config.yaml
dataset: "photos of plants, animals and fungi (iNaturalist)"
targets: ["order", "family"]
arch: "mlp_mixer"
norm: "layernorm_no_bias"
parallel_block: false
patch_size: [4, 4]
conv_stem: false
loss: "cross_entropy"
init: "torch_default"
nesterov: true
orthogonalizer: "polar_express"
max_steps: 5000
weight_decay: 0.0
Rows from block 9 of a small image classifier, named by matrix and row number. Rows with one number belong to one neuron. Each number is 128 + 32 x the weight over its row's rms, rounded and kept within 0 to 255. All counts start at 0. Numbers have three digits each. After the name is the row's rms in percent of the matrix's.
After each neuron's rows are labels from the 100 images, of 14976, where the neuron reaches its highest value: "responds to" is what is common among them; "peak at" is the part of the image that holds the peak. Only what is clearly more common there than usual is listed. The data: photos of plants, animals and fungi (iNaturalist). In brackets: how many of the 100, against the usual share in percent.
# fc1: MLP up (model.blocks.9.mlp.fc1.weight, 1152x192), inputs 96-191
# fc2: MLP down (model.blocks.9.mlp.fc2.weight, 192x1152, transposed), outputs 96-191

fc1.641 193:133153082133129136101158133155095215153101116145166130145143131091110078087166172096145106162106163133115170101112149102186117150138087167161126143119157141154065104133102112134082141169152127137081164149096107136093104185147117079116176141167104166073050132150120114109135152173180121103
fc2.641 154:178114106088147109160124059145114082108171149107137091111067148174105070134106075115137153119036082103130115124157067137119121120133084054101183057129126158113125129122153088138107138138182138135187114117132108184155166115180187105162135138112127154162132175129110151125112076127080131124
responds to: class Aves (83 vs 55)
peak at: bottom left (34 vs 9); bottom right (27 vs 9)

fc1.317 158:084162144085090047134128091105110112142095139112130110122168117130066085148138112150157125169129166116138197158175151159094129156129131133147059115075104110090066138114127107101135106148172073123111153140134129194152152092159145107141138117114113144120162142130102125137147154123080148137
fc2.317 137:128132124150096110080130130110090150084132177090075157140110073123170126080157100123140151135114143167207135128097116154110138121161154111149237111169111062110185103083124154144102103129094204135080110153136161141124122101118157130099105183097172138128110166145157095116085186101146097144
responds to: class Aves (86 vs 55); order Passeriformes (50 vs 24.9)
peak at: bottom right (25 vs 9)

fc1.329 105:130129137118097156094146110090108118106099136097219107120128104124080154139091157114172130098131144140097170157108108141106115192075127126125119151134144172123121160069128082111152083090091140203105094132120069106132081118089079129120066159141125165124166107149140162129098081099229115147
fc2.329 103:105212081172111091200164104148111080174119087100075159121115204138150120084101131178113088141110115151105146107105190118132152137137119113166185061158084101092107128136156144166128149146213097109148088152106124183123101123113126161145065071088109171117115089145150127075099095117142066111
responds to: class Insecta (69 vs 29.2); family: Nymphalidae (31 vs 4.6); order Coleoptera (27 vs 3.2); family: Coccinellidae (27 vs 1.7)
peak at: bottom centre (30 vs 12)

fc1.278 097:157078068164059132123247116130126146095048116151144136164078208120091126158091121198165182081121120117139108113122149157128118142081122126140156125134167111128117146155095130124135098183156156147145092166165109123080173111157124160139074130141111096146186131144132121099142078130179141084
fc2.278 106:068121173178137107195092126016151090185119129079151128162099126070140095142142095052125145133179150135110122144130168124122123209175196121178196152069107165109154114136119157151164136104198136119097065123141171132146130134125106100162093090139108145114131081112165087123145183084083135136
responds to: class Insecta (68 vs 29.2); phylum Arthropoda (68 vs 30.9); order Lepidoptera (62 vs 13.7); family: Nymphalidae (37 vs 4.6)
peak at: centre (36 vs 16)

fc1.651 120:107116134161123097255148126149103150146149141121075150111124181140121117125142226153128156146117129129159101111116122122099180127141123117106184183110173137135160182186106122153135123105181129123149168116124119107143140105149150138161118155134110128087150060157114098135125167135080072152
fc2.651 127:121099087044110180148138122130135137129190150154183110178058164122138072096153144137135120130163167220140103140101123163135129120099126105144153130123139168125153197128073106120090091127120083100068058078135082120133133143115143113133121161120126105145139116072150102111113156115139128178
responds to: class Insecta (59 vs 29.2)
peak at: top centre (63 vs 12)

fc1.337 070:137154127123075096139146125101086081127095096128106171123095096147060148064150055213150123170133126124142126124134150114095151100155155093143070119122197130143171124158157135133149151090113176131118121141088111144141114182179091109169091150143118136150143113150157107105110140071129146131
fc2.337 083:162158182150141106119126114158116141063209153173103174081110176137176126143109146075132081111127100161137064160050068184147121185088096140114170163122133190088113091122129150136115135162078102142129086114133155093150092067120145098120111160098131143125141143160124087097113114146157087108
responds to: kingdom Plantae (38 vs 7.3); phylum Tracheophyta (38 vs 7.3); class Magnoliopsida (31 vs 5.6)
peak at: centre (61 vs 16)

fc1.6 096:109178198115163122061126134098134080133086112140164087119170101145090130142117071130108122134153102127089175138135137211174112177143170077140102192107088142091160135110131173103071145100184126142134117130112137135127152114114123103152114145159132137118108062160125108134220157149139059169
fc2.6 089:107143138114167157083147102162119081134063113121106195127254132118090168132191147111146101161122122145164135138125148157083186131110117129110160108134128107137131112126116107159117110091103091114108109123106133179064138083096109195083025117125169125144148207141153149126130127113135124128
responds to: class Insecta (66 vs 29.2); phylum Arthropoda (66 vs 30.9); order Lepidoptera (51 vs 13.7)
peak at: top centre (38 vs 12)

fc1.597 086:116093099104070172132161121104141157184190132135117133079139119111129085129153113150151121125136136130089217113125164156185094115123164108123165149101151177134045154137149124080142128141100091175126192113169074110119123109109049162143142095105146088156114123130124170109072130130139115124
fc2.597 100:177156105120127099080085168131128165118080135153120180164077127172092212133165124154087143129097138144173113198159115064116145074095099075135067102115108130135144189147113125156118134106118170100103088102134169152173108112113151107097149062084100132117162139156139100130184093093145103107
responds to: phylum Tracheophyta (39 vs 7.3); kingdom Plantae (39 vs 7.3)
peak at: bottom centre (35 vs 12)

fc1.726 134:185125153153084114138151108118082077141092129140089097105143092068114135153152175146142123154174131193122111117156154177140133108147118181155128137207089135145090127106119133060142082184128132167153123162120113157123167102173190065146107136211066111122145112127140103099135150124107157154
fc2.726 127:130183089057187150128118086115132183122107171159111067176126160086087188179151116097032089116118126120106099136135101156098146118154114121108152197130158152154206136110149112133114146138144099099140117112141191112091111051148132140115206159138137143154090090133156161084126124148140098171
responds to: phylum Arthropoda (73 vs 30.9); class Insecta (72 vs 29.2); order Lepidoptera (37 vs 13.7)
peak at: top centre (43 vs 12)

fc1.200 048:141097111113127125239202127120153152131072126133150158116126177089063129112088178155070082139085140181127128144125123100105155113129083086149188213120143156117094128125150146085183089087131136156110145095100114129124155149081171122137122155134087057098150114126184113155134103112123198166
fc2.200 050:140180066127123177103150098152153136141155105128102165088127134109117161138050156171129142099163155124117094136127113128163153121179165105103147148099184132121121144186112127107133146131142080158105111152176086160151102132134175172114110150078131098164134127069190116074128121061160152218
responds to: class Insecta (69 vs 29.2); phylum Arthropoda (69 vs 30.9)
peak at: top centre (69 vs 12)

fc1.340 089:154066121108143134124123137163099158091099128121079154124125113119119142184174080137150121167092103093135080089115090116138111094148109092156181175166110114108146130218121164186149122117145158157192187142109130078086122098127166160102114119070114174130138148152166153122118189152086153120
fc2.340 090:119212133163116112145055110108109114076151116092145094140155121124138178125142085153073140148077085118097116126138174136144124117107087229124094125125156133149135099100128136119150106216058098114068149080094155061114174102195110163156141124156074154126149095166090080097126192124095116214
responds to: kingdom Plantae (43 vs 7.3); phylum Tracheophyta (43 vs 7.3); class Magnoliopsida (39 vs 5.6)
peak at: bottom right (41 vs 9)

fc1.253 135:079132109144138077125122132123093040077159120089153136138144130155111096134124159080101160123109148148147133091153100137136154159124073047101068146134102112185162189156127127196106144134175179147134148164092023132150169100144156139137177170130163118152175096152177131065165115092131179139
fc2.253 123:158053096112158119144138066123110095100128101151182156172108096155106124122100106113092149188108136138142131128182095121158108149090085182167133115141136141061178091171092190111137184112159097149145139134110121116174173157144066156111101091149111134148138084120115083118135074097086109135
responds to: class Aves (98 vs 55); phylum Chordata (98 vs 60.8); order Accipitriformes (62 vs 3.9); family: Accipitridae (54 vs 3.3)
peak at: middle right (62 vs 12)

fc1.476 110:145149106124138105090126176100108099118160082156177151139120135147104125149177071135098073176171145101177186112133142133142091108083148096130115142067173088111111052135086156097091119101144105130170113171153150106114132138155094050155097173089174104128120139115139154099107078147113137117
fc2.476 100:096095129174148132139091124126116172181122136143086129091119083142105139116050152091136090129128125154146144137122115112133146152053104097130141117110061166156140154195213104158159118116096132132078170106092126143115162065155093118146145092076141092170116129188183143100082119041135129179
responds to: phylum Tracheophyta (31 vs 7.3); kingdom Plantae (31 vs 7.3)
peak at: bottom left (26 vs 9)

fc1.70 096:168162105170179067095144108108123077117077160147121154162155174145162145124139185112098178152055043121128116129158045104116172170129087115120094110088134130095144146116077087104072114178127110128107112124138176130107150154159101129145142141141123206123094123168133131093185141110056076121
fc2.70 104:163203170100131151151130113149129110163152106079099111093108105114129149209138119098152126075176115137075102092112127136166077091132147117115160146171148122149127136072115201159148083100071095106090106124095137135125174125055139102099143110097205093147142165084141073136148064095136151132
responds to: class Insecta (59 vs 29.2)
peak at: bottom left (31 vs 9)

fc1.713 070:078141147111117106099133122087153171153130182182110151108116137106126158101165117190110154190095129096110152117085133099173105104156169116075139106149109124158099108103191129148146155118103043183108174117144073071089083124167123114144156112163155110113160151097097076082108147087121115049
fc2.713 078:128146130151147062107135089118061117094101102108144151110125172111128104215101120107110146131173133181119100174135145117153097167139148044131110112136135149119102158135098122151196124075095193111139066118065089101101074112083119085070108112134139137156112111157104122139090199073180147113
responds to: kingdom Plantae (46 vs 7.3); phylum Tracheophyta (46 vs 7.3); class Magnoliopsida (40 vs 5.6)
peak at: centre (46 vs 16); bottom right (37 vs 9)

fc1.385 081:096082093106137124142133103150157125131098102088087104136098086115073133098169171108113107191061111181138079144144171112136103133120082164133164116078136169141131148112181171113157083167150128147096129150073161092164128094145164134109149094174177143093116128213124120075153169171118149105
fc2.385 086:147120110118062199164134085133145094127143122144103153174146097135136101138163059190116156113127131096111123121213133131139123149136135115132143072172112130149121058104132132105185089134147129171087140151232128166133162085110080096124164182132133125109103103126152139133143135116154178169
responds to: class Insecta (61 vs 29.2); phylum Arthropoda (61 vs 30.9)
peak at: middle right (32 vs 12)

fc1.647 063:176097106143069159098117098132083122126078123125096159165153112096065150111087156152174142196148130149102102133105149162067119136078116189154137169108154139187013136156142133125154169117150134152142152161094113116179154114127112075129103152138213146197137178093095120088169129116121132075
fc2.647 059:117113102175094108109098086120126129139167093133140120151096108151074124100138187132132096120101113165110127074086124123069157092130125151104124157137175137070196110158140177163147117162138137147174129084119190118164176146080102099102184100164148090055121135140086168099154135160163097128
responds to: class Aves (83 vs 55); order Charadriiformes (31 vs 7.6); family: Laridae (27 vs 2.6)
peak at: top centre (31 vs 12)

fc1.669 061:144154113166141128116148087194130074137194112088093163101119113087146102121096134087133108101152138111134173134151101100142103121094100094150160159117113102102108103136137119092135049142127145190175131094153118073136121135166138145154120191174082094212142167118132073114187124168131166088
fc2.669 066:148076058103138100070144153058172174086094073137128137081134140144154172111173089109139146172128190145148111134115154120126165113133111096106101119124178097152125161100108128199128143132056137170130101168086119098123120126097174142056152106162131115136157140127124106102104179114170146127
responds to: phylum Tracheophyta (35 vs 7.3); kingdom Plantae (35 vs 7.3); class Magnoliopsida (32 vs 5.6)
peak at: top centre (40 vs 12)

fc1.739 053:091100147107119119061174134166113109155134114115142112137201095173112092107126202131109124070128126118131140126077138140163124066205141133122033126157141122101144123084089168121142121089106183183146180102120115157110115087181075139168135145187129113133143098184162143104195122112069114141
fc2.739 058:161102092087128127099152137172172096086093126020117191164116138162105125154153083136082170155106101162140081140128178114130158128099117125139147073127101166107122155109114140128121120174136152128123109182129141119050115134101149178127152084131150175093119220116163069108141145099143148157
responds to: kingdom Plantae (42 vs 7.3); phylum Tracheophyta (42 vs 7.3); class Magnoliopsida (31 vs 5.6)
peak at: middle right (48 vs 12)

fc1.371 071:139114135160123138191142180106162132120134148153107099095110106131054094112207185098089135096179181143170151086100105137089151097130093148125123089138192166132147086126119096107096086136164163150095115083147157142125161097145130104122101125107101089107142112142211096113164152198200122116
fc2.371 072:079073119109155136126057149131140157061132117125106171067202075151121152086126146147183124130130113133133153106128100118162142159170104131133108098089087144165223105195134093145120072173157099054149101068109110128137152183141097138130105088113112108155114096058136155102130137066043162157
responds to: phylum Tracheophyta (40 vs 7.3); kingdom Plantae (40 vs 7.3); class Magnoliopsida (38 vs 5.6)
peak at: top centre (36 vs 12); middle right (33 vs 12)

fc1.698 066:149094130106112063097149124144136080063154096153150167116093132122121118162091106177125140083135191099100114109170130166140129124190155139137116181149117132141091122137101130122146057106144113120148150146117082099139098122088122134119123110134141166111185198081146082143169167161114091138
fc2.698 062:107137089155129158122070059134123162114161150120138126132098094127079097094162175125169138173177121120132142175057143167113125152065080194155081103115192136100190106115157136136139081119096114138117151142086070122159138144106091129202113115100099109128110132159134141196107057088126230104
responds to: class Aves (93 vs 55); order Charadriiformes (61 vs 7.6); family: Laridae (31 vs 2.6); family: Scolopacidae (25 vs 3.2)
peak at: middle right (33 vs 12)

fc1.221 115:124137113122150138108161096069149125128120149158159151149128113080134125106119173096138145091194146145080147203121169139114097132124147086084098112128137101120111122092179093145158116135112141146107115186124164177151181160138121070126135157134148142134109182101119126147100099126117188072
fc2.221 110:111175155129183087069107165135172157095150124128149180126107144155156101138137103201168118140159109113136125135101105073140135144202174136164113098108110168150122169139096133102101103161151162122163108126107137122060081155084146200120108117128137157155131149082069149128149112130080088076
responds to: phylum Arthropoda (62 vs 30.9); class Insecta (59 vs 29.2)
peak at: middle right (30 vs 12)

fc1.716 107:081155152130164126136148111136052062113171124093146139142112182170158133118105177111052161099124136140159120103153104108135158133102079097125102137112140128131174138146142119147168088106106161119169114189137080099088129081115097150079171164129100111163177134174142116085176120078091182128
fc2.716 107:148121123103138130164093110089171140085147100156199142132114100108084141191126101085100149226185101144109121121156108111134127133091127122154131159089172116106173027215108157091161161107173116107093152156127161132166152091134069151151121115095124130105151110092160093141177115097123129108
responds to: class Aves (94 vs 55); phylum Chordata (94 vs 60.8); order Accipitriformes (48 vs 3.9); family: Accipitridae (44 vs 3.3)
peak at: middle right (47 vs 12)