config = dict(
    arch='mlp_mixer',
    model='image classifier',
    dataset='photos of plants, animals and fungi (iNaturalist)',
    train_examples=77898,
    image_size=40,
    crop_scale_min=1,
    horizontal_flip=True,
    translate=0.06,
    rotation_deg=10,
    targets=['order', 'family'],
    num_classes=[67, 181],
    norm='layernorm_no_bias',
    norm_position='pre',
    activation='gelu_tanh',
    mlp_ratio=6,
    parallel_block=False,
    dropout=0.1,
    inner_norm=False,
    patch_size=[4, 4],
    conv_stem=False,
    layers=12,
    width=192,
    loss='cross_entropy',
    init='torch_default',
    residual_init='scaled_by_depth',
    optimizer='muon',
    muon_scale='original',
    lr=0.023,
    momentum=0.9,
    nesterov=True,
    orthogonalizer='polar_express',
    adamw_lr_other_params=0.0023,
    grad_clip=3.0,
    ema_decay=0.99,
    steps=5000,
    batch_size=64,
    epochs=4.1,
    lr_schedule='constant',
    warmup_steps=250,
    weight_decay=0.0,
    adamw_weight_decay_other_params=0.05,
)
Rows from block 9 of a small image classifier, named by matrix and row number. Rows with one number belong to one neuron. Each number is 500 + 40 x the weight over its row's rms, rounded and kept within 0 to 999. All counts start at 0. Numbers have three digits each.
After each neuron's rows are labels from the 100 images, of 14976, where the neuron reaches its highest value: "responds to" is what is common among them. Only what is clearly more common there than usual is listed. The data: photos of plants, animals and fungi (iNaturalist). In brackets: how many of the 100.
# fc1: MLP up (model.blocks.9.mlp.fc1.weight, 1152x192), inputs 0-95
# fc2: MLP down (model.blocks.9.mlp.fc2.weight, 192x1152, transposed), outputs 0-95

fc1.343:540461462502556505459429492494434446531566537529496484531460519568439496501511402504542564519483585521469540518537486522510476570510451478479472467455531497394514543512459517488476440492514477495495488525490521490502564451541465451522525503406499526514514570503537487446532517452555464522
fc2.343:471518608467495505514494456526516501499481550457550496471449488530481548500495461469534582453546458527544438495424465569530602512460585541515445508537520539589514465523427565542477484539474437467516496410443452540415516461494524504499553448538481466541518488531455530476506501541494520484
responds to: order Passeriformes (50)

fc1.620:510483553442512555516483525551476500459466499532491479492459461429520401532467510519530535464393535439545556492496453574512458578536494469481525559488521519502431475537512511503490480566614528508474468497461485517511496537454507527489494491490544485475478443518525516437442579496513462479
fc2.620:517468491565504452504467473562544513481454523533478555568466485522518540465483488589414537484559452487530455495549503539519485503512574433503476572497462479489546507492470465468532510435558507518453495490591513494528529490481457472518542495496481431548464567506532443578468521467492537526
responds to: kingdom Plantae (71); phylum Tracheophyta (71); class Magnoliopsida (59)

fc1.497:550445483568461557551499496499495494566532512416461598433503526501472473565520502547405520459519440476516543562536486522557558520453426466462467494472494456459461545518472435529522611528455481505489546530474467467440508509488545482464480531413545537475542504444443507461512551494436503484
fc2.497:483467492500477506515500499453497539501488535492451486611500475470511548445444412539576493499453517519541506412486488458471492560502497458454464630474495474561514491438551450437506499541562510508530444528480475499594437532415400479469409474518552518482506535526554521462498438480530518510
responds to: order Charadriiformes (26)

fc1.765:480497494486491486479554468517544451528520520482489482484504605479438587491570523500542568500467494428484535466469566512482521459536476472460569614563523499445483481469501538509594425489474454488554422557455535482547570434431531467443456566490493492521464503517527520570502508464480491543
fc2.765:466530485499498481529469459544538570499506532427460460516522438530531531510481391473499455469486452476468514557472530565439455592503414488527484497509441551507508470489479552528512493531487496543549525482415455467391523517500481506515478535493497495441478518487524583463473473518590486453
responds to: class Aves (84); order Anseriformes (27); family: Anatidae (27); order: Charadriiformes (25)

fc1.87:518480532498501461490491513441430496560533432551480494458516466552501459529543538579516572545539504484524502549507476464515425561549596502550471561516554509504510518541498475496429518464569533490469470542530540486435545501481522517608556463431546505491450541541561580478493468489445480454
fc2.87:482539411500506544504501435537495450533492498466475537469496540510459567460493449547501514483447486507514506494450480534514501461491594415474533467498529455470557480491453561538560423499518464514599497414478479481527513489470501526505426484447444507541490475444525535466530487508518577515
responds to: kingdom Plantae (60); phylum Tracheophyta (60); class Magnoliopsida (49)

fc1.543:505508523520513407513501497443519509528515499497519544373506476479615429476475496487539452540487570542535399488443523498484526508563510493436460464487482536510521520491559571486554516484456487445560531479466467570429487464535454496499544463517465557530513497507509396489457510492515496448
fc2.543:473429519444532503455496532474473563534547521479453486469499493483527575532524534465477529554554568453498489479532522508499497469490483546545466514540532512527515414539508486541548515552470487486568453468570519482490590452542509441513498513508391545442463472520558463573496469523529522507
responds to: order Passeriformes (58)

fc1.126:583520475452590510548589460488438556585558533521490473503504491510513545446471478536500468548387503475474530454475492511475484451459537491508460507523589496432524521454584557544540470510521425496481522489548504483486514486519537491530477541546533505446510573437530454516468535450556457487
fc2.126:487546520500462502472459464497482404463498510544538480465481554487529510444555575526478583458498488524479476451457432467557585560508504570527554508521428495516485464520504453500509559446555449468459589474509464455524516553519455497434476467465488546459456496522489502554464510566417519516
responds to: order Lepidoptera (50); family: Nymphalidae (29)

fc1.499:511431516506532473509503491566474498479563456509545511485532476554505541457496516476473475478446471450549528526510498539495477498543524430433514429544515528526485550488512478557494552559460540495448484414485494425538478532417445481546495522527553472492483474566431493506459475452439477525
fc2.499:538495540502535489447510492447456468511412512487463472473504479393528528456458497541523474547473505499517521488508495450486407494503468439531552509527450501602535475495587476519499478500544493460516511585503483491579480509533486463522481502527464423514468528502550528510597501530503561467
responds to: order Anseriformes (28); family: Anatidae (28)

fc1.531:525480518536431524489479540539487502495560584513497555471494482487514499450462538478469486554467477513607495504514489517469573480496504485443488466437486477525492497447462518460517492501469432481524541485325461544539535551533562488475468533531427478515537431541474507486455516494507473510
fc2.531:548502538529541514489525456512476503504498466520494567481554528540494521476560458474596539447525464477435529497493561526570478481599452510551514578489540487468537473506508516553544503518555526520460480505553547465458483416505456506537418512498506493487523597572505515472502444483458486488
responds to: order Anseriformes (28); family: Anatidae (28)

fc1.214:532473481512454488525444476432534496541447440490535551493565488480543493501525454442435477589520504606489488486500443519507479528480522489453522474424510518483459525524495563493492530521561423469507492443577540523484605536445560461479543468482563478489517583491458454455553508486455466562
fc2.214:386503488527489564473517476498552474481500540536439497554493467494426516501489543511493517608567484508504522569552509489508517474572548494465508526458491495485497493524509470448525513557496481544576524476473484543525539555480488554585506412495503527457476500477547468456553514533452589494
responds to: class Mammalia (34)

fc1.681:528449474578514531513459474479638547504524432498496545481562464507495430489489543547507558476486444567429498461542518425522478457453472479509430528444519492468533515460493503520522502517539531533557562503467499489456447541569526556493551574497474514535524528529496512483494536467488427517
fc2.681:465453520458512540535525490495487533470524445521523571550485491438459465469562469430552482478459535538483497498508486503508488558572506528502478509516591517514540514541536417451429533548522387509485479500486500550519519551392448501589438455506514461481462509430569539491485588468450484507
responds to: order Charadriiformes (40)

fc1.315:424477516536474529513518559540535451525530497428536473476599445506487553537559505495469509534432589445497563423467491484512508520538456496479516431469507496571473433435557463484549528533515482448504475441465530420513487455504538401500527572505454519536445443541496509572463472531521418482
fc2.315:479498477544550541428462486528542581503507503546498471539479496500551510467498526480489471519491407489574461485497511487501514538461470541444474479570475498472548552516518473468519570454522508480483435475514387549522597480422503506497484448525455572458577466605502463456571498475481571470
responds to: order Anseriformes (38); family: Anatidae (38)

fc1.716:524580521428487483521484437482533511508489457587561523489511578513599491579501503490516441504509480530494493367539507542580462517504475469523474487530514451501450472481473531509494526481472458499503498453520519525409427556515524496483516465524568546511550486430498474508596485448433484464
fc2.716:507529472440538557572475486499492476481542458516491510491514478542495445522458518502460495555482578495564505564494529406459498485421487474521494461541543516581571491453474451496517534530482465438525449497513467508462421435481455511539589555405541496521509565454507480485500553487498485528
responds to: class Aves (94); phylum Chordata (94); order Accipitriformes (48); family: Accipitridae (44)

fc1.349:545474428563434476535541436506536474518450488490488507504473488501490428458501466508501457514394502478505466578536500501516492549461534531490503547499486532507469449495510519443432432520515463594433504468512487565465554567491458456523519527498575540453446582433523469549497454508508464558
fc2.349:494464498476582470463547503539569527486559514457486474545576451506526516482480515467513517543568533494416490495513480440490499531536576523516476466495457458520407516450527526482493482511470478454434515483558563508500516520558471474517479524532442460449459440440470513468520549514506471556
responds to: order Passeriformes (55)

fc1.402:495441512486431490498494498496478523514526494461529476514496492529540453471477479508502435541555571464438562506502501505472568536535495523527475507496533449562537504466573490485492493461535511543507545543549542532555561457469530405502549463487498560491489435488558486499407479504471543490
fc2.402:512532481483495477482498399535574567550485457480535541556514444520481641495491473492501554502483472556485503478487503485500463459535553511513535472435504483389484441526513514506479489575454521478448465437547534487460514511498504524478477570464471498531523516518447488560509512460472493547
responds to: order Passeriformes (50)

fc1.705:475445470523429422475548552552543505525499460474516610434578542615564473496557543494496522545460420466455470569526451502476450383481496475537533551468439461457540501478567532440456466567498473529478493524514534508469471478472473537509448519470462471500555486429452521532497511513499575471
fc2.705:477568474543473480544483493526455545469560467493502488579523469483535504502447481485556483479432481491509521545492570526476490548486507528496601522574495542531474457517488510576499509509487511411520523466395473503599548483482531409496536530485553447515475519539481506519464452460485527521
responds to: order Anseriformes (30); family: Anatidae (30)

fc1.474:494433505461502435471559455481517501544448551547465530497508490509549537515543549542454510547489566530495521533530496473502436544532525469504486466505517450543501516505540488502483424476531470478488485531429518518581513491551518475490472511585398579470443522553537562515548382513481527468
fc2.474:479606496432486487487485503509491494451507489502496558504550474544511465499503525483513430412453420456487499468490498530455497502520449534465568476497422475526509517486585481442495435435430519470484501552460557485463620512530498513515550541539550538479471568439426562477512494564423477502
responds to: order Anseriformes (32); family: Anatidae (32)

fc1.647:542524490497501506547551491437425554417548537475444574456487511501476490529490476448451451494486457477533490522473434481467566530502529494505481442510490479512483548488490478452449459493502461519581536550443552477542497513512533517479436492494501525505523510539507569461451532424464549571
fc2.647:460552550457469541531478461475510568473540531493494438490578489436481449500527485494491510483534511445463572501482504490465534564513508470513512498426525462508538502545489556561557477495492519483454540411510489451501464511461513439498524522396561504402516570546515565456465491633479495536
responds to: class Aves (83); order Charadriiformes (31); family: Laridae (27)

fc1.160:462523495618439515429453535413477563562428470494508503491452473481530464485467480471449507480573546510514494496518550477415512520566521481445540479502498516486472543439505514569514438552454488459425558485447534570472535462523539493449537544474531515448470499451506551578468534531489583443
fc2.160:539443500470484507512542486560489518410484541523528543484503472439501466543480546513511539541523578547448485473459481565560423495461563483536513457511409515453534535456453520421483547438498482435534540531494488509542511499524498539525472545478467487512555528483447490496508452476508504526
responds to: order Passeriformes (51)

fc1.268:459460510495487495502489458507425484481493578413445484490503425483484436440522493435447532546423455593551525508614500472529520487437447513482434514498505474491482519451430505474551508471533516519484419510549450446543509525553492519500515505539460595537484452453501490539553450505470483520
fc2.268:505495535497528528447554474504545474462577454503531513522499454502564545460434496535558469478518495416502541490483471551528497474565567585470543511485462507462517484505563547563440514522537447423563558443427563535466508463498506501436525524506508460479505558533500588510519510487519483430
responds to: order Anseriformes (25); family: Anatidae (25)

fc1.65:481409447511414543529431505494556503533488455534461452505525503504499426511501490543512520467438482493479524555549514505490501472474465462430458539517519529482464558511463531505468568483421576506540510539501456518472475502518466564517483536448555532513480501485550547544544525475542466490
fc2.65:524446560509539562454554521441514475548508521435426503534526562418532479494447554523497454504552464463550509405556456508529507470501432456558508566505439411511469508525544525465567400511527530499457560520494464545508519523425550487496524489434489580571486566475492488496452538508464478491
responds to: order Anseriformes (28); family: Anatidae (28)

fc1.637:512553455570516541443476531532432549540509497556461442492520457539439470494515488572481455481497418526474479458479455537489425540528509439518544495452452514476542532555412467482544491509477631507448510489492491535498508500497533558470451445495495488494531518468537568507567547555541512568
fc2.637:533441504487481501479486552523545462522544505462456438502457479523567459477474443523516518506478448448567542530486491413468539557463562550563510449490549482494509491516474496461494486514507484540558595553477545491445491483499476450489526610421405495504536477461505471493438504486526471514
responds to: order Lepidoptera (40); family: Pieridae (27)

fc1.129:526512551491470456483493521454496533442511560551470515375530493512509517453497492465521532513528404591501465533504510532487565517433517478544572538573561472465550475489481492540564552427514479528469486509464531518523505490482454456479425582477589544523491464514460479488448544477414446471
fc2.129:529491493470476461529534497510504531500536452502525467505483487545433531545556498462448486497568486426547518549506515428361462462575432525501484467556475516477503556486532548541497495519510512436566507513555517438464441497501510555542571447475454542431488454573487509497584447516607550491
responds to: order Charadriiformes (25)

fc1.341:521539527530557518488466421506458462491526521465499465496507463556463560424509526429513533520453412531515509529493546504450448427543492515457504480594454576492516551506468511536514498561542482481488489479480446516512451578434487511508492580535495437537487534533480581572522430538454476472
fc2.341:527462475555485538423502519484553473482468499440475460491514465469542498532427443568500426490550484474505538504459460571461495462524508522430569521438504499526567449493515458518487492525537513504559499508548482453523570458483514468492525548496487581525458536601529443536474451460434520527
responds to: class Aves (83); order Anseriformes (48); family: Anatidae (48)

fc1.348:454603482585460502532561460457543495560515501572480500524474465510467401534588494408450401512563582497456507558450565505472503553616516527456467452561539593556456490487525511572442497462410503462506564517479544522551455471486529486464513495530456503528533523489553511475511464483492496550
fc2.348:445481522461508455515453468483555506462478503473532480588543506411559541542525536446524474524506457499465553491526545467400517503545512519547500477537487408475543478492555530437582521518493586475499461494545592544507515493488480473486484494503516516458519461433458531502474484519502412402
responds to: order Charadriiformes (28)

fc1.602:496508523419534496507441504484508522487452493492421547525491499514492471449593467566483558515495434546509494526584487532530532519472465509527529485520577482473536526501446495515452512538491550497505512487463523465481491521522513516423430544454507446527506547527518557492464522497460439562
fc2.602:467472464500456585477533512473575550407569461487549509457466476491480486459435489526483531472480538504458480509494474445499435455511542554548537480408499461531534450550544497545515510526483497466469498496499554490517519590517453556525511481521514494511520555540533512516512490503506538454
responds to: order Charadriiformes (30)